A small image embedding model, trained from scratch.
Training: soap at rate 0.0044, 13600 steps, batches of 384, held-out accuracy 37%.
Data: trained on crops of objects in photos (Visual Genome), 123503 training examples.
Rows from block 5 of a small image embedding model, named by matrix and row number. Each number is 128 + 32 x the weight over its row's rms, rounded and kept within 0 to 255. All counts start at 0. Numbers have three digits each.
Before each channel's rows are labels from the 100 images, of 14848, where the channel reaches its highest value: "colour at peak" is the nearest of a few named colours to the mean colour under the peak. Only what is clearly more common there than usual is listed. The data: crops of objects in photos (Visual Genome). In brackets: how many of the 100.
# conv: 3x3 conv (model.blocks.5.conv.weight, 96x96x3x3, each kernel summed), inputs 0-95

colour at peak: pink (31)
conv.2:138122202178069142150142096111192110137135146123116168064135109128146137139130122109128125072092114101081139155145108124157136118096116087061108123083078117131159091082159113119089104133154230133130166103103057129134113132143153109180142158136157148071120149168134127200120146188154113091

colour at peak: white (72)
conv.3:115131171133128148108112142095153126138094101144127148125153111133122173159085112106132117121116116112103114198065116177177134059068102140070119156144140085155165061127132136107127090117124117100128190139109114158233094168075182174176120099109091171123102144117118130181097156115119182159

colour at peak: pink (31)
conv.26:160140080072095162123082068117153159118117154160108103098095102102112062109108113126095095114100113125138129123178155136099126113079062142159104059106130120098133072182120139124131134088118093159169082094098181117161043170100159144113141127114158089125137192156110105143142113106159066088

colour at peak: black (69)
conv.44:148098072104082128136133080102119160145114054136163128155091089131149050156101094090102142154122194113167084134136144134151104076139093107115111114060100123101173084118128103089107096119131118130124108128110171204104100135157126178090132104125102169069136216133132133173142133133098071129

colour at peak: pink (26)
conv.31:158128149101193158178126147188122153136155127109183105150158131159109138129139141133146141125114143131126069141104081127120063069222112148132080101198137130176162134089140162146129119139128146103140084130178081144091104195111098116128067157093216119175136123167126133099140151105119100105

colour at peak: white (35)
conv.11:112161110121134181116129108131206136108113076127096159134155122127077106124175109153080121080100202122139124182052117185145114089112127135097149113135142125132139127140130144100137126134102113094130125150136111107150147109171161099131139204199159130096131168126117071247094161100175114131

colour at peak: brown (60)
conv.16:191104152146150148131119071102126095092125168109084121162109141094127148090218148110118143130088121114190129128131147168082126080134136161178113120144077126110149123181089114123137166091127170103154108135093090179093120185139097162153085151101153105131150135127145153093194150150212109059

colour at peak: white (38); cyan (25)
conv.71:137095205102100131144080136111147113126154121085113120145115109133119091172067074073096156133078182125133144082112127178153127061147133097076122130104114107143140099106140122081119080182177110102122167167092073119118190104127118173131155146099119186123102109070105150170105092078087103116

colour at peak: black (38)
conv.49:105233118142107156120138080139153103097092147134104117083151114095162131129152197120099110124104125135146074099117136106091114110098088146094160102134149093116098159091141136122136185102156143069095097129070105069083098101150146152140105095119122081121111108172144120094134080134235075108

colour at peak: pink (36)
conv.33:142176093129088102162119152157160104119087155174126115098166109106118221176185117085114121083070070074167138120101140091137162116100091143098089094195114080091200076140114149131133136120120094119154082154132095108142108171098148105148121146135130092112136139186170096146159114146098090117

colour at peak: black (79)
conv.45:069092154152130145148152134079108127127090107138135116175106124126087124112083168054049106151090184084168139161135132135097115116102128113106059122120132098150167109137119116145083221231110144136058123130112129132105060124111090106111128119165125123096107134117142123113137154082152100166

colour at peak: pink (35)
conv.80:108082124143127135143128135123106136128152095132080076132127118102112088074165133153127109070092188102153184146129111084110063147100089138152131110122104108101166148141106117146101124098138111117090119113152140179108120104124112130187140209205121158124139205077102127131085234169158127092

colour at peak: black (74)
conv.95:132143079099088121139162095131063082086094163187107083129158158124124091157131104088146098154143138105228156080125132098067114165122094117134123113071090080107149139166151117138122157166105096140125118135092114117073077104151111082079127103152106092150149104098149146077132095138057086151

colour at peak: black (36)
conv.69:162097104110153075152167141127176144170127084119122082134145158096060097132113123132112125124103092135151146239130176106183108139116196132151180110107147150156111142163117126154121151157083143181119157175149164159104076127113101137110136076120160132096220112112131170146174120129127115075

colour at peak: white (39); pink (28)
conv.19:148117166109095158157136149161154133150144193092136107133098118136176137129147137132091119125106113141132085102143194138211104100159114130081118078128187114157068152123228160128135143140126136124129147091093151138140071130101139151091089092114096187127063157206129194094137120135128128174

colour at peak: black (35)
conv.53:135114118122101211150110138106092127113123140144134125165133081116101089115167162082122106215101103119150098132159161112063110091099141119140128115201121166145115109183158104123151119140145133146167126108091135101082115082210132131081091085135129089137122167166144114097182083119153147223

colour at peak: black (61)
conv.39:117104133125153216162104083166116154126091107144094119102080103188168078076104146095107138151088143161096140166152113177110105105168068142177095120157112171091137146143109097125103127120103136128148098144139129117129105080199090181096074124094089085215136122104148095114141132126173150097

colour at peak: black (62)
conv.65:140140085160139218144137139151144155125106207135098137123104122122112103119110107130135141185091172123154113167152089136121121105153123127193140188041148166156073167131146175147064132137126117149169123102097128101111131080174116121097145114124158181112095123130052126076089136113136153200

colour at peak: brown (68)
conv.56:154128156110130123156119065089066150095081157113084122131078124132136110124123146123096106161111088163161104103155127104081125101180131149169113171070099101185126113113151094080127139150135082045131132129117114145080121173156092101110106082093173144152145102034132157082133161139189165100

colour at peak: pink (31)
conv.61:130175140123114123151113110130082128127117156150116069126135132084125141126105137144106141145143117158093075103122140173176182058076131046100051145115097137172139176142119121096207044092117121118108120122110164109120054126105125166146135073119130121107159128102095150114119078082148182171

colour at peak: pink (34)
conv.47:136154105118115096104144111135163152128164121098073131057154114152125116122123116153175145061116204152112118110065158131153128169146112155108111116149190093155151159064146126105110092150102091083084162150139164147139123172141168138141139123114159192153092139055055176142115128210129102128

colour at peak: brown (65)
conv.85:170089142154118119196135106087152164129171120105117100104189073126066120108107092089085150108150139084141167129161141082123088086099165148116134096097160122125154124097099139132080111207118169120116152142108146097084115192091083160169123146113178065158129145112067138129201108124163123127

colour at peak: black (48)
conv.87:154108086127097105161185154105060161215175094135155122123144123157101143166109100084134144103116164093176128165125134081120109124125143151107189112097118097086108130097142194122132063133094103165147168131085104142069106128148097140126173080085167113061149105099161119104142165135076089116

colour at peak: brown (60)
conv.36:143126129117114152091106056099088097146133140147079122104102141093171108140117140092088076137067175152178143093139215204125164110113131081133114119123102072142134138159136105118220106111139101090135144148084113132128080104176103131127111099097115157097113132061112156116161131175178123178

colour at peak: brown (73)
conv.57:134090092153096117092109145147104148205142075106120133101150102118141193082168092111103086150108103095099091157067201120121104119131166136116147087082089125090158123114170093112138112141150138099123182194107118183101128125181100119165083093072080108092099123086139127132161188099114103117

colour at peak: black (62)
conv.84:139072124107065096138094125123145085130121121148171167192120116051075193110063083104070135151128122077129138156089128198127100132148105098153062076135103112118146140173106151149155144131122110183126118113122111131153139123093165120162117107144134104154170119199092090112162128161079079142

colour at peak: brown (67)
conv.42:108156118103095137129154147147159156137111169159138102113118141104124169105195080085077067161128119122123091123136124121122115152122098117152145127088114150068066158053120118077188137123162120119123186143073151112103063109174063101152119092058148155083105088166125145108093089119075130099

colour at peak: pink (29)
conv.89:120082082079095127182126150104144154162128097094096092126108183151164095079137115103101130119102121088119101127144156148120115140106092054068126078096171077070121091141122096099163095140111110115128187105086147050169081146191129167142128101176123127117118191107143189118117147156122131150

colour at peak: pink (26)
conv.74:136163143150102066133110103138139126092185132142135058085150149118087108150131120126124129091138097082122150083144120103131153119113099114133087117170110067083159128086044139178120077153075157074127106112166075115123094080103166118145186202140128098129133099130055113137132105062111120155