Rows from block 12, named by matrix and row number. Each number is 128 + 24 x the weight over its row's rms, rounded and kept within 0 to 255. All counts start at 0. Numbers have three digits each. After the name is the row's rms in percent of the matrix's.
# fc1: squeeze-excite reduce (model.blocks.12.att.fc1.weight, 18x144), inputs 72-143
fc1.0 053:132074086126120133127124115113100089115124101096142114096123100102121109113121069098159094121118149107154134132083118139096140116097081106093115116098123104139104105096120109116136105110135131103096132094099131090099
fc1.1 059:137105073107101107093118134129120099126089090091129137089103118082138122108117135096097099121090104129110097103107107081092142133100142108108133129100128085150094117104100136120082130120122095114122121091094129118119
fc1.2 059:128092102095115145124125104121090094153097103133106131138108146114116119146107118070109116111102100114109101101107112110119105146078063129098132104094094140117149112087055093115098127106137093115098101111129114114130
fc1.3 054:109114093118078107118112128098115127072084135126124100120118096127106121112145113107135111121136130096129099087118085117166137112083130128109099128134107101110139112127158117078112105156130089087114124110131118135124
fc1.4 062:126117132089098088125114110135092090128122140089111144128116105103107090114135120107109088118135129087112129118086099099073123085111105116093107134082109106127093128112132122121112095119085093114124114150131102118118
fc1.5 225:093128115118059123084112107119154147082142142100085105128076091131113147138123100111145148121130134128135162097136146112157158136156130140128146161121149118128114091158142119118103094098134061096120160130130141111123
fc1.6 061:129117140085111127145131107154134114107085123122104077089103115133101104129117125119105091113135113102104142104099114096109106093111110114105099126109119083119135109131097095090115096114101142066101126102079126131146
fc1.7 257:132102099134103124110105125158168109125136122130145109136132106134113119140149090136156101138068134111154131069112120089113168127121084141113130148107070115105109103149123131123075047102136134150140136112094122149095
fc1.8 076:116129111150087082084136127115141128128124146092088107106156125127124105115095123108085123120107166105135115142128101158121128082098139102128098119125103084131125119121139126050118137149133139113129137139085135100130
fc1.9 085:103111102088111111091105114113112116109112113093119093107116107116124103121091100115102123116146135100113113099108108118106117113102107103088107124110130084109110109110085110116098107086112094117092124122094115103122
fc1.10 061:094109144110107116125090112099118122125097067112086112092099089141113111137093073139107114115106106108087096115127099125131129082122108096107127111121126118113126109086085099130104117079096122147119127125158092106145
fc1.11 052:139100125126110116129147125125126132083082133109114098106120105105126127100098117148133107096121132074073116103119119100131118123120068082130134110137126092144056158093128119090112111143121103077127147099079166097112
fc1.12 059:121130101134132185146134112128095142148118141125141140114133104130090172113147088126133137113080107122137125112113104088133112131114109132110116112099094136120116102121147113117106107089092114109088138132147147118069
fc1.13 064:088101107111088100111093145116103120130115085125123101104134111088133110105114112107135107121103096098119070117087121135130120110147129129090109113124095105105102121132108113093118098124100092145137138109122138123085
fc1.14 068:100091077111109134138127112137110112139108115116109118118119094088108116094090115141109122147104132129095150118114096126071092124071086095114139118107140132121099111101099106127104121096080116091103096128090141119086
fc1.15 060:089141111108082085118083127103160108126123118093114101135098097118132164125119148081114135132143132097114086133142133096141160125132122127137134135114143114112136078094138134106097095062120098118104091095126127122127
fc1.16 064:116099078109111123083117123108118088139102090127126095113107102070123149109103108096111127121135088113124117131119114112090116098116121108116120123111126089095116127079119108102087094100124108120104106092105118105127
fc1.17 063:069067094115097142118079132080113103137147120121125118110126084099076131102099137084122088138121107120101106120125097073106106119090109120106116098105123111059106101125082088115141125107114108122128109137121136111098