Rows from block 13 of a small image embedding model, named by matrix and row number. Each number is 500 + 50 x the weight over its row's rms, rounded and kept within 0 to 999. All counts start at 0. Numbers have three digits each. After the name is the row's rms in percent of the matrix's.
After each channel's rows are labels from the 100 images, of 14848, where the channel reaches its highest value: "strongest on" is what is common among them. Only what is clearly more common there than usual is listed. The data: crops of objects in photos (Visual Genome).
# conv: 3x3 conv (model.blocks.13.conv.weight, 144x144x3x3, each kernel summed), inputs 72-143

conv.98 087:479529488536514464607414501452490475481521450500410530479551417524456606449509506613455465467492511426436483535375558457535478553479589488549494384543468507395535520503470588514476500565534534477561436514439480489544
strongest on: object: clock

conv.121 104:514493474510538429510488574471530548489418548441567510464548517439458470478479594590568511500540493453471474458485426445471557478446581507527418519480476508436556544466480573454486457623584562524501468564474539681466
strongest on: object: shirt

conv.128 102:492501520493501485446440536562472476587513453411530615424488524470428453493542514454558463542532448448445475463545558457459538421393533494478388466510501542495484466454582485538531470524492502408436501530422472419457
strongest on: object: hair

conv.52 097:532537429442466496446484446484412549474522476413468452514493540454501471492402446550494445471560514438521454507467434491510481489499471507568431491465486484534428546403501578473465404503392510539480490491578467414435
strongest on: object: shirt

conv.133 100:466499499582491508519408548489444643506455525486495456446475428509403577511519411616445463474480519444449528414532568477490466477421513494620460479476490493400546520424524448522376579432573510444517492624507537533455
strongest on: object: sign

conv.138 106:472527607492474468522563502532447486419548538419594460519441497482558498451504558526511454539510557395531413542578526475484395518446496475470488632509596502524520514422538488473554550463470468583532492480420586546567
strongest on: object: tree

conv.77 096:467564491572442407516445502538480541540481426506515593527500479627496536501391545417557377592530475576469492419488448458489469486490537475491478484494487501518518449516487523501537516471514641457512436634556433440444
strongest on: object: clock

conv.68 095:499527576527459449437461519471492420513420489561539518508560535584482519471553472496580489440478518580553533471488474428544455403457418474548436513416482473523550575524476412441497398519473536591482475523429430528471
strongest on: object: shirt

conv.143 090:432618509414425495535473498436547500557486534597492484514577541463483459472532413587561495403457469529569425520423445443508476496387481547487487529519488534498475532408496482639532451480510495444474438456498459426520
strongest on: object: elephant

conv.63 091:451582496469489408471443506508442567461522546501456534434518526514492488467459568508462470499584511457574506518417464497412482458476485398583427453585498369478441445472510512552484469519564531475505429450544513470520
strongest on: object: elephant

conv.78 111:438494479468476494501649452508522441407393448433602487555556584394597447489557480549458509452487519450561462580497549545528516469486459475515477515431520449437438524470474496498501509530437490672467522455489484564579
strongest on: object: hair

conv.142 093:470512580500472455561523500479441632493501537492385495477506552423504476488620479590471526515460560436498487506557474445542446457468514408443457404483496509488423590478477490520515455479479495484445488422580462469434
strongest on: object: head

conv.84 112:564543534486421533515543580445519457498502500524572451510463451540484509441604581558516492449526623424500457524558565441573454536430692575414402501447544513434486548496474494452496460523495593550540496517452553550467
strongest on: object: tree

conv.111 102:460424519516493577474492514545485491472499415530501521533400485520513528543501459467455508512449537495484509439573530442492517510447502520451557465461420592437503514440602467529380462510580504466421543481385500435362
strongest on: object: building

conv.95 102:546430524456571598492487554530495527429514492463524484433471530598488568460498502525520528486461428526542623448553583445531470511557505449511495478550502526537459567591493411501459537448613526499447577596514487516441
strongest on: object: sign

conv.71 109:514514507544524497511615527599513513492421591526631513549537503463549623518557483562480472491500527510442485471444437485462457550376547529486475558495478523455551517444553474480490536501543493632499481468433542551480
strongest on: object: hair; object: face

conv.69 090:498553529421425505444490571487493418440475420468535591531546633471440527520536490554602444467479548430392488469430417491481482471477487556597474419524430552532464484481566463466440570483479450527520439523421426572541
strongest on: object: man

conv.0 099:472547535411506489524494558398623450510479510536504450505507506385433517482504462598514448475448556437449490446409480437591487509467611536469435476636524512461462434455418468569466506511510527453529370493474505518465
strongest on: object: pants

conv.11 091:501528453505397531444434562464531432535510478474528454524549556543514495458508645548547558483477483512480438483475506516561528477548514540482443466412479420498417529396433514568464452543504489540461484428434486505528
strongest on: object: shirt

conv.82 098:501492570494531477597554412519441483514478498448537481596514507530543482500506491563593575499499401517527508450499487590494390482465434453456488522473532550466563541498589443461528529456438478580467548470607497573511
strongest on: object: hair

conv.134 092:512509410436476494464506455438413506422502526545478431476465564603418517458496485513568474500556474479574498527499415466466480565479551614513430571449553523515517445498506506477506593411492477534493457444533531541584
strongest on: object: tree

conv.5 102:543525508475442505499479463539504697491458602514500387530469432579507531445540471525525468484541566517463510489556434474616488492423508434509448466549446539418640579525486532512485496461474490586532492559545492478552
strongest on: object: bus

conv.9 098:474499518431481527480451600520546552597480531391504547457539539545528465487598497549446496451540442460555496459501457482542429486528499510518429481543468468571506542435497470533408477462579441488503480490504478455444
strongest on: object: bus

conv.80 092:459427485483481514450533465497540540487520476513518461572506504505589525652611493543510522552504454429543480499472487533490535495417453429462479520501461531484474505431433469485512494510489385558512504469428435421464
strongest on: object: building

conv.7 104:566581528546548476503501479494443484548421508557533451428525548531476506430483543500492445494491532450410496562512508475439452409462488403546413462516575564476527599476515548550487551490508569516536469518479391523437
strongest on: object: shirt

conv.47 098:482521552488472461587490481505601545508512442505562493532510630542497483550537459480615431557447519473529449571552586608488564509406533481414466418482462581572502521519504519516548482485478500606559615508523517630511
strongest on: object: shirt

conv.53 103:524523526533519511455577448567420538435470601503443489557505507503577525448538508597508482420508530419483463509472508526498443526393467431495487534579580547436463484493573458503506495500483457494457512493483429456544
strongest on: object: hair