Weights of a small image embedding model.
Model: 3.03M parameters, 64-pixel images, arch vgg, norm batchnorm, activation celu, depths [3, 3, 8, 3], widths [64, 96, 144, 208].
Training: soap at rate 0.0044, 13600 steps, batches of 384, held-out accuracy 37%.
Data: trained on crops of objects in photos (Visual Genome), 123503 training examples.
Rows from block 11 of a small image embedding model, named by matrix and row number. Each number is 128 + 24 x the weight over its row's rms, rounded and kept within 0 to 255. All counts start at 0. Numbers have three digits each.
After each channel's rows are labels from the 100 images, of 14848, where the channel reaches its highest value: "responds to" is what is common among them. Only what is clearly more common there than usual is listed. The data: crops of objects in photos (Visual Genome). In brackets: how many of the 100.
# conv: 3x3 conv (model.blocks.11.conv.weight, 144x144x3x3, each kernel summed), inputs 0-143

conv.89:142132162131109090125170139139114112125169127113142108156100093099121109095099103133146085157098120159127104107104127115133115149138145139131129114101143152107107141102095081108152069068112110114123140133145109127145110115134141122110143116103102180114113114165103108098109124122165100110088135128085118140093135130122114108107104160146091135133139125158203091127118127155093129102079123174137116112164146105165113149148143116105104
responds to: object: shirt (37)

conv.18:167106158154167159084120133147110079126117134138155099138117124134140090084117092138109112110092112151121162125085144143144079107124134122111132128140112127115159158117128121168183135130077130131175120136156101121132107163104171122126117125153101119130134116123141131105099106092106090124155119111097069100120113109089099104095156166141134159119126115131142091127145106134101172101123115151107151109129102067134109152116107161144127
responds to: object: shirt (43)

conv.79:141093159144093135106091106126123130152111141150112094100077108146120136091120120156139114130126117114140131084115160129136141126155135162112117168129068120149100096100111123131088122130130114086122101128099105121120124144112101139088139164131130107132085195130121133107145094125211150158120113109086131103105145148082122138141135099116107097113115148142153106159119158107113113157109151158135119106171110147120111095149076118148123
responds to: object: shirt (25)

conv.48:108102146164130125133147171112143081134076182132134124142140114098110155143153144093097153148147133095129088137135128105106122154113147121177125141177097138103126122192138171153127162126105131146143164138114107124114117119157142116102126113112133095153147126141141122114129153125131100082091138172092107169148104109179113134087109169125119136115119117170137170135113124144115120100157162111128129082140099107142184111121109117147132
responds to: object: shirt (32)

conv.63:088081127158094117138104137128145081108129147096170115141145152106133115105170136168106141152143139181088093168105142162141091149117139108170140112121131114108114103117095123113119160129142128128110127141139129119133130098112119113146197151141109130135148120162118107103095123067110139170146120092116147107145112099152139087155130103132112122120100166166086134106128098168135166135119150120098105131104161133142102131170104127095142
responds to: object: man (29)

conv.98:107109102166107146136119119136120104145076123083141124100088138117130135139175160125143133089141101149127138130129182074116151131115130157160132129106137115123101112160144084116108147102127093150085137148131122138108122089103152103131131108108106109179151112144171095115116114120107111110085106153091097162142125114111133155095078121073059092087128124140160119131111128120108133111149129091133116113125127131086134115132086130114131
responds to: object: man (32)

conv.109:091132140091124117106109107132140108149142157117109134142120070141122089108100148108108119092136113109074093169193124091131112138165144116101119128159079121173135090158123155123107135071148146132144116115092152133135079130096120086112103148110129162130117115115096135116142154163123114117106134135125117149098152134111144140104112093098099083135131138102108100145115125121135101137110152086140131131184145125159181148115158126145120
responds to: object: bus (29)

conv.118:139167162096153118139155096117114125098141112143134099088121129107113155140078098137123129130133138139126113119104097180132124124114093091125116147145141148070142122080100095139169117167112101135161138140155134135124135106129144138132103103103098150121150114122114103132101130144119074122190165127168130135099174155107132123161161087121127140138081124116066121163141075107097119111126146179136120152110119107122113117149104130107125
responds to: object: elephant (28)

conv.27:108103133133083136125140121126092083166132150144135092121101102128130110092156100109108147129105112125130113103118153146099139134100107139136110111136135165150144128109135120098100108088091080078095108146132099124110131104120109096107130137115098110187123092169169089124111134143112092097166163081125130126121141131095140152076097163156105148129150087137148111151124148121088143119153128119126147169150101107074144127160116151112135
responds to: object: shirt (26)

conv.69:126066113124150126095120140150105091127130153127133086157172119143155139146146118138137113135142147118117125155168144106142106148116118174125112152115142132099142131172141158175088148134136147140143155123155145075115091085135132124135165143076120132122148134129116110121119132096139126168126096175129110122118189086143135181102145138133152103123138183146121139140140083132141132085111122121157150136103085119194142113144156110111136
responds to: object: hair (25)

conv.117:151098093181129116105127166073127101105116141108119148069126164114119130125157166136117140111089106102147193125162121102117146127073126131109142113091119113159158131105121152097148085115104132123099099133123110108095107119136105148116110144119153104110113177091149104106081115125145120095155091109137105101133121147125115113133187107117176128160103155114099131129105112108107115151140117130113112127123133133119117109165149123177152
responds to: object: man (28)

conv.8:121142106135114120136146125066136120125143125153166130126150120132125096130113089137137138126089110145140107107136080085116184136143139134098132094140153081141155145142139124141097089097050111090083153120124087149119156131146103131116168105110123128110078180123129102130093149124149122143106196124146085133105129104153153143095127182152100107143116125140128097130119118126105118141111078124141127147146088139127112137149117133127124
responds to: object: shirt (45)

conv.139:118121118109183122144142114102134087093109101119119148153115119146150130141133130113126132117118112100092131132146104155098142097130097138138113142102156113112141120109153107159132092181149128159132137116158162151106172179129130150132083142129128119148130105140097135100106145150073156102119098099118150091157116136120155157167136089095106103100093079137108118132137113123088099133143119101129165092114113132131125089059079152156142
responds to: object: hair (25)

conv.107:131130123138087146135133084143125114111136131160155168124111129132113124089127096150176096143129149095147125126119117106168142112114171116106119125132103105110140143138185087172088182138112109177089118103114101098098125136104106122092163151149094100128126158129160130142193088095149139116157091111133110101084170152140103110108138145099154107110134103143158134148129131082134145124084143144124144129123145150121155129144111100126133
responds to: object: hair (26)

conv.43:126125135142112150148111124125119113098118113131076123133117132122148124143111100149102168130107175135085084132116165134153098117092127132134155116100151118158194141134135129158158132156152123164119129143104119117145124105168088118160144158128090084141149131131135085139107166103110225142152124087116115110108134097136127136099135154179091127159099091115098154135100103162108141180117140128105118114104127122138138148133125123130126
responds to: object: man (26)

conv.127:095106113133130092116131116110158136097114123101135123094143084116125127133133123089150138149159136119128114174134140128146101200164115099151123114151152112147119070157142123085087121186126129117147141109154133121112081150091109132132134098102086101145119127145123102119135136129158129177125144163156118119135124097116143134136151205153119118140126142133151095122167161115129135105123137090104188105086093116120171148123117132140133
responds to: object: tree (29)

conv.140:145094146127130112083118108195109158143127129133136116150114120131125075129079124102106091107099093165139079112102164130133114177118142144100108134124168107165139097146114126110114100116135123134103123124177119088139093127135172128161106133152101159143110059140118102122125140135131129136133146141135083126109123102124130071150137139154115104114107106072126142098144167134079115133125131149155141130146095091129114122150141158125099
responds to: object: shirt (26)

conv.143:112165132135135132062130164111135156097122156123153120126099131130094110136130115136176173171144113115127100164089131161098120114125120075128103141121108094075181125115123131136100112108144112106089119138128136124131175123118130095110103098107102105146152097120168122130120158109104112089103162134101150142136114130127119085130108162109118120094162125117150132071105148147132126134121145132103125127118142147146120114086116142056178
responds to: object: shirt (27)

conv.31:117113110123136138158125106140151101139116118079135143100122108098157150122134103077109061124112106156225121110082143110112150095111128149142156107116143128127102103091104122147118108121098089134111145091131107162160161130088135110138127109142120102112185136117162115090126115138135104166103135146160102096121108112136133137162094143123087104116123146115157103107138155120092128159111099115139154104121113166105131150105128120113111
responds to: object: man (36)

conv.33:202084116157102123109109107097172129115085128100139146115139164081147183112130126133122144110132089153142149120122126119128122138126174163141118110137089141147118151143118117137118109167125128099094126124121113146134090109107130149130135155138092104094100136126177092142140136109137095135108150186129089106146128093129115135103140157101119134151145126126182080128104145098127110100126085094156150095085120130143142140105124093141094
responds to: object: building (29)

conv.138:142145095117123182133137128123157106138102071117131156097115116129118141108155148130174131149121112135139132116096097108116112140157153107170125104136090146109135098109153119139149101139077121112176156162139131122126144165146128158156111125134106094163113158103187168162129121161154127113094133170167110179190173116180130159111108147120151150115134149151105111095125150151102121140143130116113128110141108117138102102130118122141096
responds to: object: clock (25)

conv.135:073141128101163113138110122127128129086128153144146099091146117105173139143100132125136137104128122139136073123122099138144136123110118115104084121083111106142157161114083102123119145154125146104120156075155136136113123129130190092112089119104104100136159111098155116124125144143153126101132137123092099117120140138082156183136084118097090106113125118128145121168141158146141094137125084145125112104103116156172140116141065109119104
responds to: object: hair (32)