python train.py --dataset="crops of objects in photos (Visual Genome)" --crop_scale_min=1 --horizontal_flip=true --translate=0.12 --activation="celu" --channel_attention="se" --widths=[64, 96, 144, 208] --am_softmax_scale=16 --optimizer="soap" --shampoo_beta=0.99 --adamw_lr_other_params=0.00074 --grad_clip=1.0 --batch_size=384 --weight_decay=0.02 --adamw_weight_decay_other_params=0
Rows from block 3, named by matrix and row number. Each number is 128 + 32 x the weight over its row's rms, rounded and kept within 0 to 255. All counts start at 0.
# fc2: squeeze-excite expand (model.blocks.3.att.fc2.weight, 96x12), inputs 0-11
fc2.0 [137 105 115 127 122  63  55 155  96 126 123 116]
fc2.1 [ 91 122 165 117  99 207 153  98 142 106 126 121]
fc2.2 [116 123 176  93 118  56 140 172 144  99 120 130]
fc2.3 [125 147 100 124 160  45 143  99 134 118 120 172]
fc2.4 [115 140 184 163 149 147 167 103 193 145 139 120]
fc2.5 [107 132  74 119 126 197 178 126 162 142 128 142]
fc2.6 [122 125 166 161 150  75  87 128 123  74 171 126]
fc2.7 [106  98 213 130 146 165 152 127 102 130 107 110]
fc2.8 [100 113 192 116  76 155  98 141 106 174 137 128]
fc2.9 [113  95  68 128 134 160  64 159 151 105 110 125]
fc2.10 [176 112  89 142 143  88 179 103 136 160 100  96]
fc2.11 [ 83 125 141 126 145  50 101 178 128 124 148 125]
fc2.12 [ 99  91 191 110 140 153  86  91 133 161 110 107]
fc2.13 [112 142  78 118 182 144  93 147 129 183  93 141]
fc2.14 [174 120  39  96 134 100 117 115 128 131 118 133]
fc2.15 [ 91 154  64 115 156 139 183  98 111 109 130 151]
fc2.16 [113 123  64  93 171 174 109 124 131 130  85 105]
fc2.17 [147 180 134  84 125 184 186 144 142 134 143 138]
fc2.18 [117 134  27 112 126 142 112 126 121 129  97 115]
fc2.19 [118 137 159  95  76 126  83 135  63 152 125 151]
fc2.20 [ 98  97 181 115 171 194 149 156 125 134 129 129]
fc2.21 [113 113 156  99 158  64 171 146 163 148  95 110]
fc2.22 [128 121 177 140 144  78 100 175 146  97 163 166]
fc2.23 [129 139  92  79 134 199 145  94 116 138 169 137]
fc2.24 [ 87  92 176 188 135 144 145 138 104 103 143 163]
fc2.25 [126 117 128 132 138 211  68 140 117  98 142 113]
fc2.26 [ 97 123 211 118 115 130 187 115 119 126 149 131]
fc2.27 [144 101 120  93 161 116 158  60  84 160 146 118]
fc2.28 [123 148 137 116 172 164 210 141 137 124 126 166]
fc2.29 [130 153  85 157 110 197 123  94 113 176 138 122]
fc2.30 [125  67 144 114 145 111 176  89 130 117  68 121]
fc2.31 [114 196 145 172 115 131 174 111 140  84 110 141]
fc2.32 [155 135 128 116  99  73  62 119 124 157 118  82]
fc2.33 [111 135 153 157 135 174 111 157  96 133  52 110]
fc2.34 [158 130 198 146 114 160  97 150 149 176 140 153]
fc2.35 [112 135  82 126 143 108  39 131 105 113 127 106]
fc2.36 [136 163 105 139 161  90 198  93 164 115 130 114]
fc2.37 [120 130 150 144 113 148 166  60 164  88 165 149]
fc2.38 [117 150  25 132 124 131 127 106 142 133 121 112]
fc2.39 [142 155 117 114  96  62 196 130 120 105 146 135]
fc2.40 [115 124  52 121 141  74 128 150  85 107 108 122]
fc2.41 [100 126 110  98 154  60 145 126  90 135  72 135]
fc2.42 [128 150 178 174 158 170 132 122 173  95  97 146]
fc2.43 [136 141 230 113 144 106 115 147 122 132 115 121]
fc2.44 [114 159 129 166  74 158  99 104  81  93 139  96]
fc2.45 [110  59 158  97 163 103  86 137 130 161 126 106]
fc2.46 [134 126  31 124 108 113 160 135 117  99 128 142]
fc2.47 [ 78 135 134 147  61 111 148 164  97 145 128  87]
fc2.48 [131 142  45 110 153 107 173 143 118 128 128  89]
fc2.49 [ 89 140 194 113 114  93  89 134  77 120 120 112]
fc2.50 [ 91 129 121 141 117 193  79 138  93 117 172 103]
fc2.51 [ 94 138 188 143 109 155 159  97 157 165 166 104]
fc2.52 [162 123 125 187 168 155  90  94 101  86 115 127]
fc2.53 [ 77 142  91 125 128  72 178 128 112 169 112 145]
fc2.54 [147 156 135 137 117 186  49 127 122 109 140 100]
fc2.55 [130 121  38 130 144 133 163 125 125  99  89 114]
fc2.56 [ 99 101 171 166  56 127 161 130 113 118 127 159]
fc2.57 [ 79 112 121 107 140 156 155 124 177 124 170 185]
fc2.58 [101 157  89 116 127 131 187 114 135 180  81 148]
fc2.59 [141 136 185 145 170  78  91 151 152  96 153 129]
fc2.60 [127  87  83 130 121  68 105 126 177 120 111 168]
fc2.61 [ 80 118 133 121 115 140  60 134 134 113  81 177]
fc2.62 [121 128 208 118 113 137  97 137 118 164  86  91]
fc2.63 [144 167 171 143 168  69 173 102 138 120 109 141]
fc2.64 [ 91 139  74 115 120 119 172 161 109 133  69 102]
fc2.65 [125 138 176 122 158 192  93 100 176 137 121 108]
fc2.66 [122  89 102  91  95 115  55 101 116 149 155 134]
fc2.67 [146 135 178 118 115  97  55 132  92 107 100 148]
fc2.68 [111 148 199 110 159 136 108 134 123 120 181  86]
fc2.69 [154 152 108 153  92  97 132 137  70 175  84 140]
fc2.70 [112 152 172 132 132 178 202  99 105 125 121 117]
fc2.71 [159  91 164 121 163  63 145 152 138  83 144 127]
fc2.72 [147 131 184 146 121  93 204 126 121 154 153 119]
fc2.73 [112 160 176 150 164 115 180  96 137  79 120 108]
fc2.74 [126 104  85  97  87 130 122  99 188  84 103 140]
fc2.75 [132 150  47 112  83 135 164 129 119 160 106 127]
fc2.76 [ 86 105 137 104 162 148  54 109 118 121 165 149]
fc2.77 [114 140  54 138 125 183  75 133 139 120 145 118]
fc2.78 [138 137  29 135 140  92 120 119 127 132 153 125]
fc2.79 [145 145 182 133 101 114 176 168 146  96 163  91]
fc2.80 [120 129 104  84 105  72  59 119 106 103 118 131]
fc2.81 [137 112  95 112 125  40 133 146 140 148  87 112]
fc2.82 [ 62 153 100 114 114 118 141 163 162 115 178 102]
fc2.83 [126 102 158 108 137 191 200 110 134 142 110 140]
fc2.84 [114 119 215 162 128 124  92 114 116 105 139 159]
fc2.85 [106 136 144 122 190  84 188 143 130 127  99  95]
fc2.86 [109 173 124 132  73 136 186 159 113 150  86 138]
fc2.87 [110  99 181 117 140  48 139 101 122 105 122 139]
fc2.88 [113 113  70 150 180 164 179 118 109 103 141 137]
fc2.89 [132 100 168  81 133 132 120 191 106 100 135  80]
fc2.90 [135 154 168 137  97  89 179 119 121  61 134 113]
fc2.91 [140 138  68 112 143 144 112 110 110  74  83  85]
fc2.92 [167 108  70 116 111  79  93  96 121 157 114 158]
fc2.93 [ 80 127  78 129 110 161 195 131 129 165 137 141]
fc2.94 [131 181 136 190  81 171 158 140 120 140 130 118]
fc2.95 [144  95 191 134 160 164 153 136  78  93 123 144]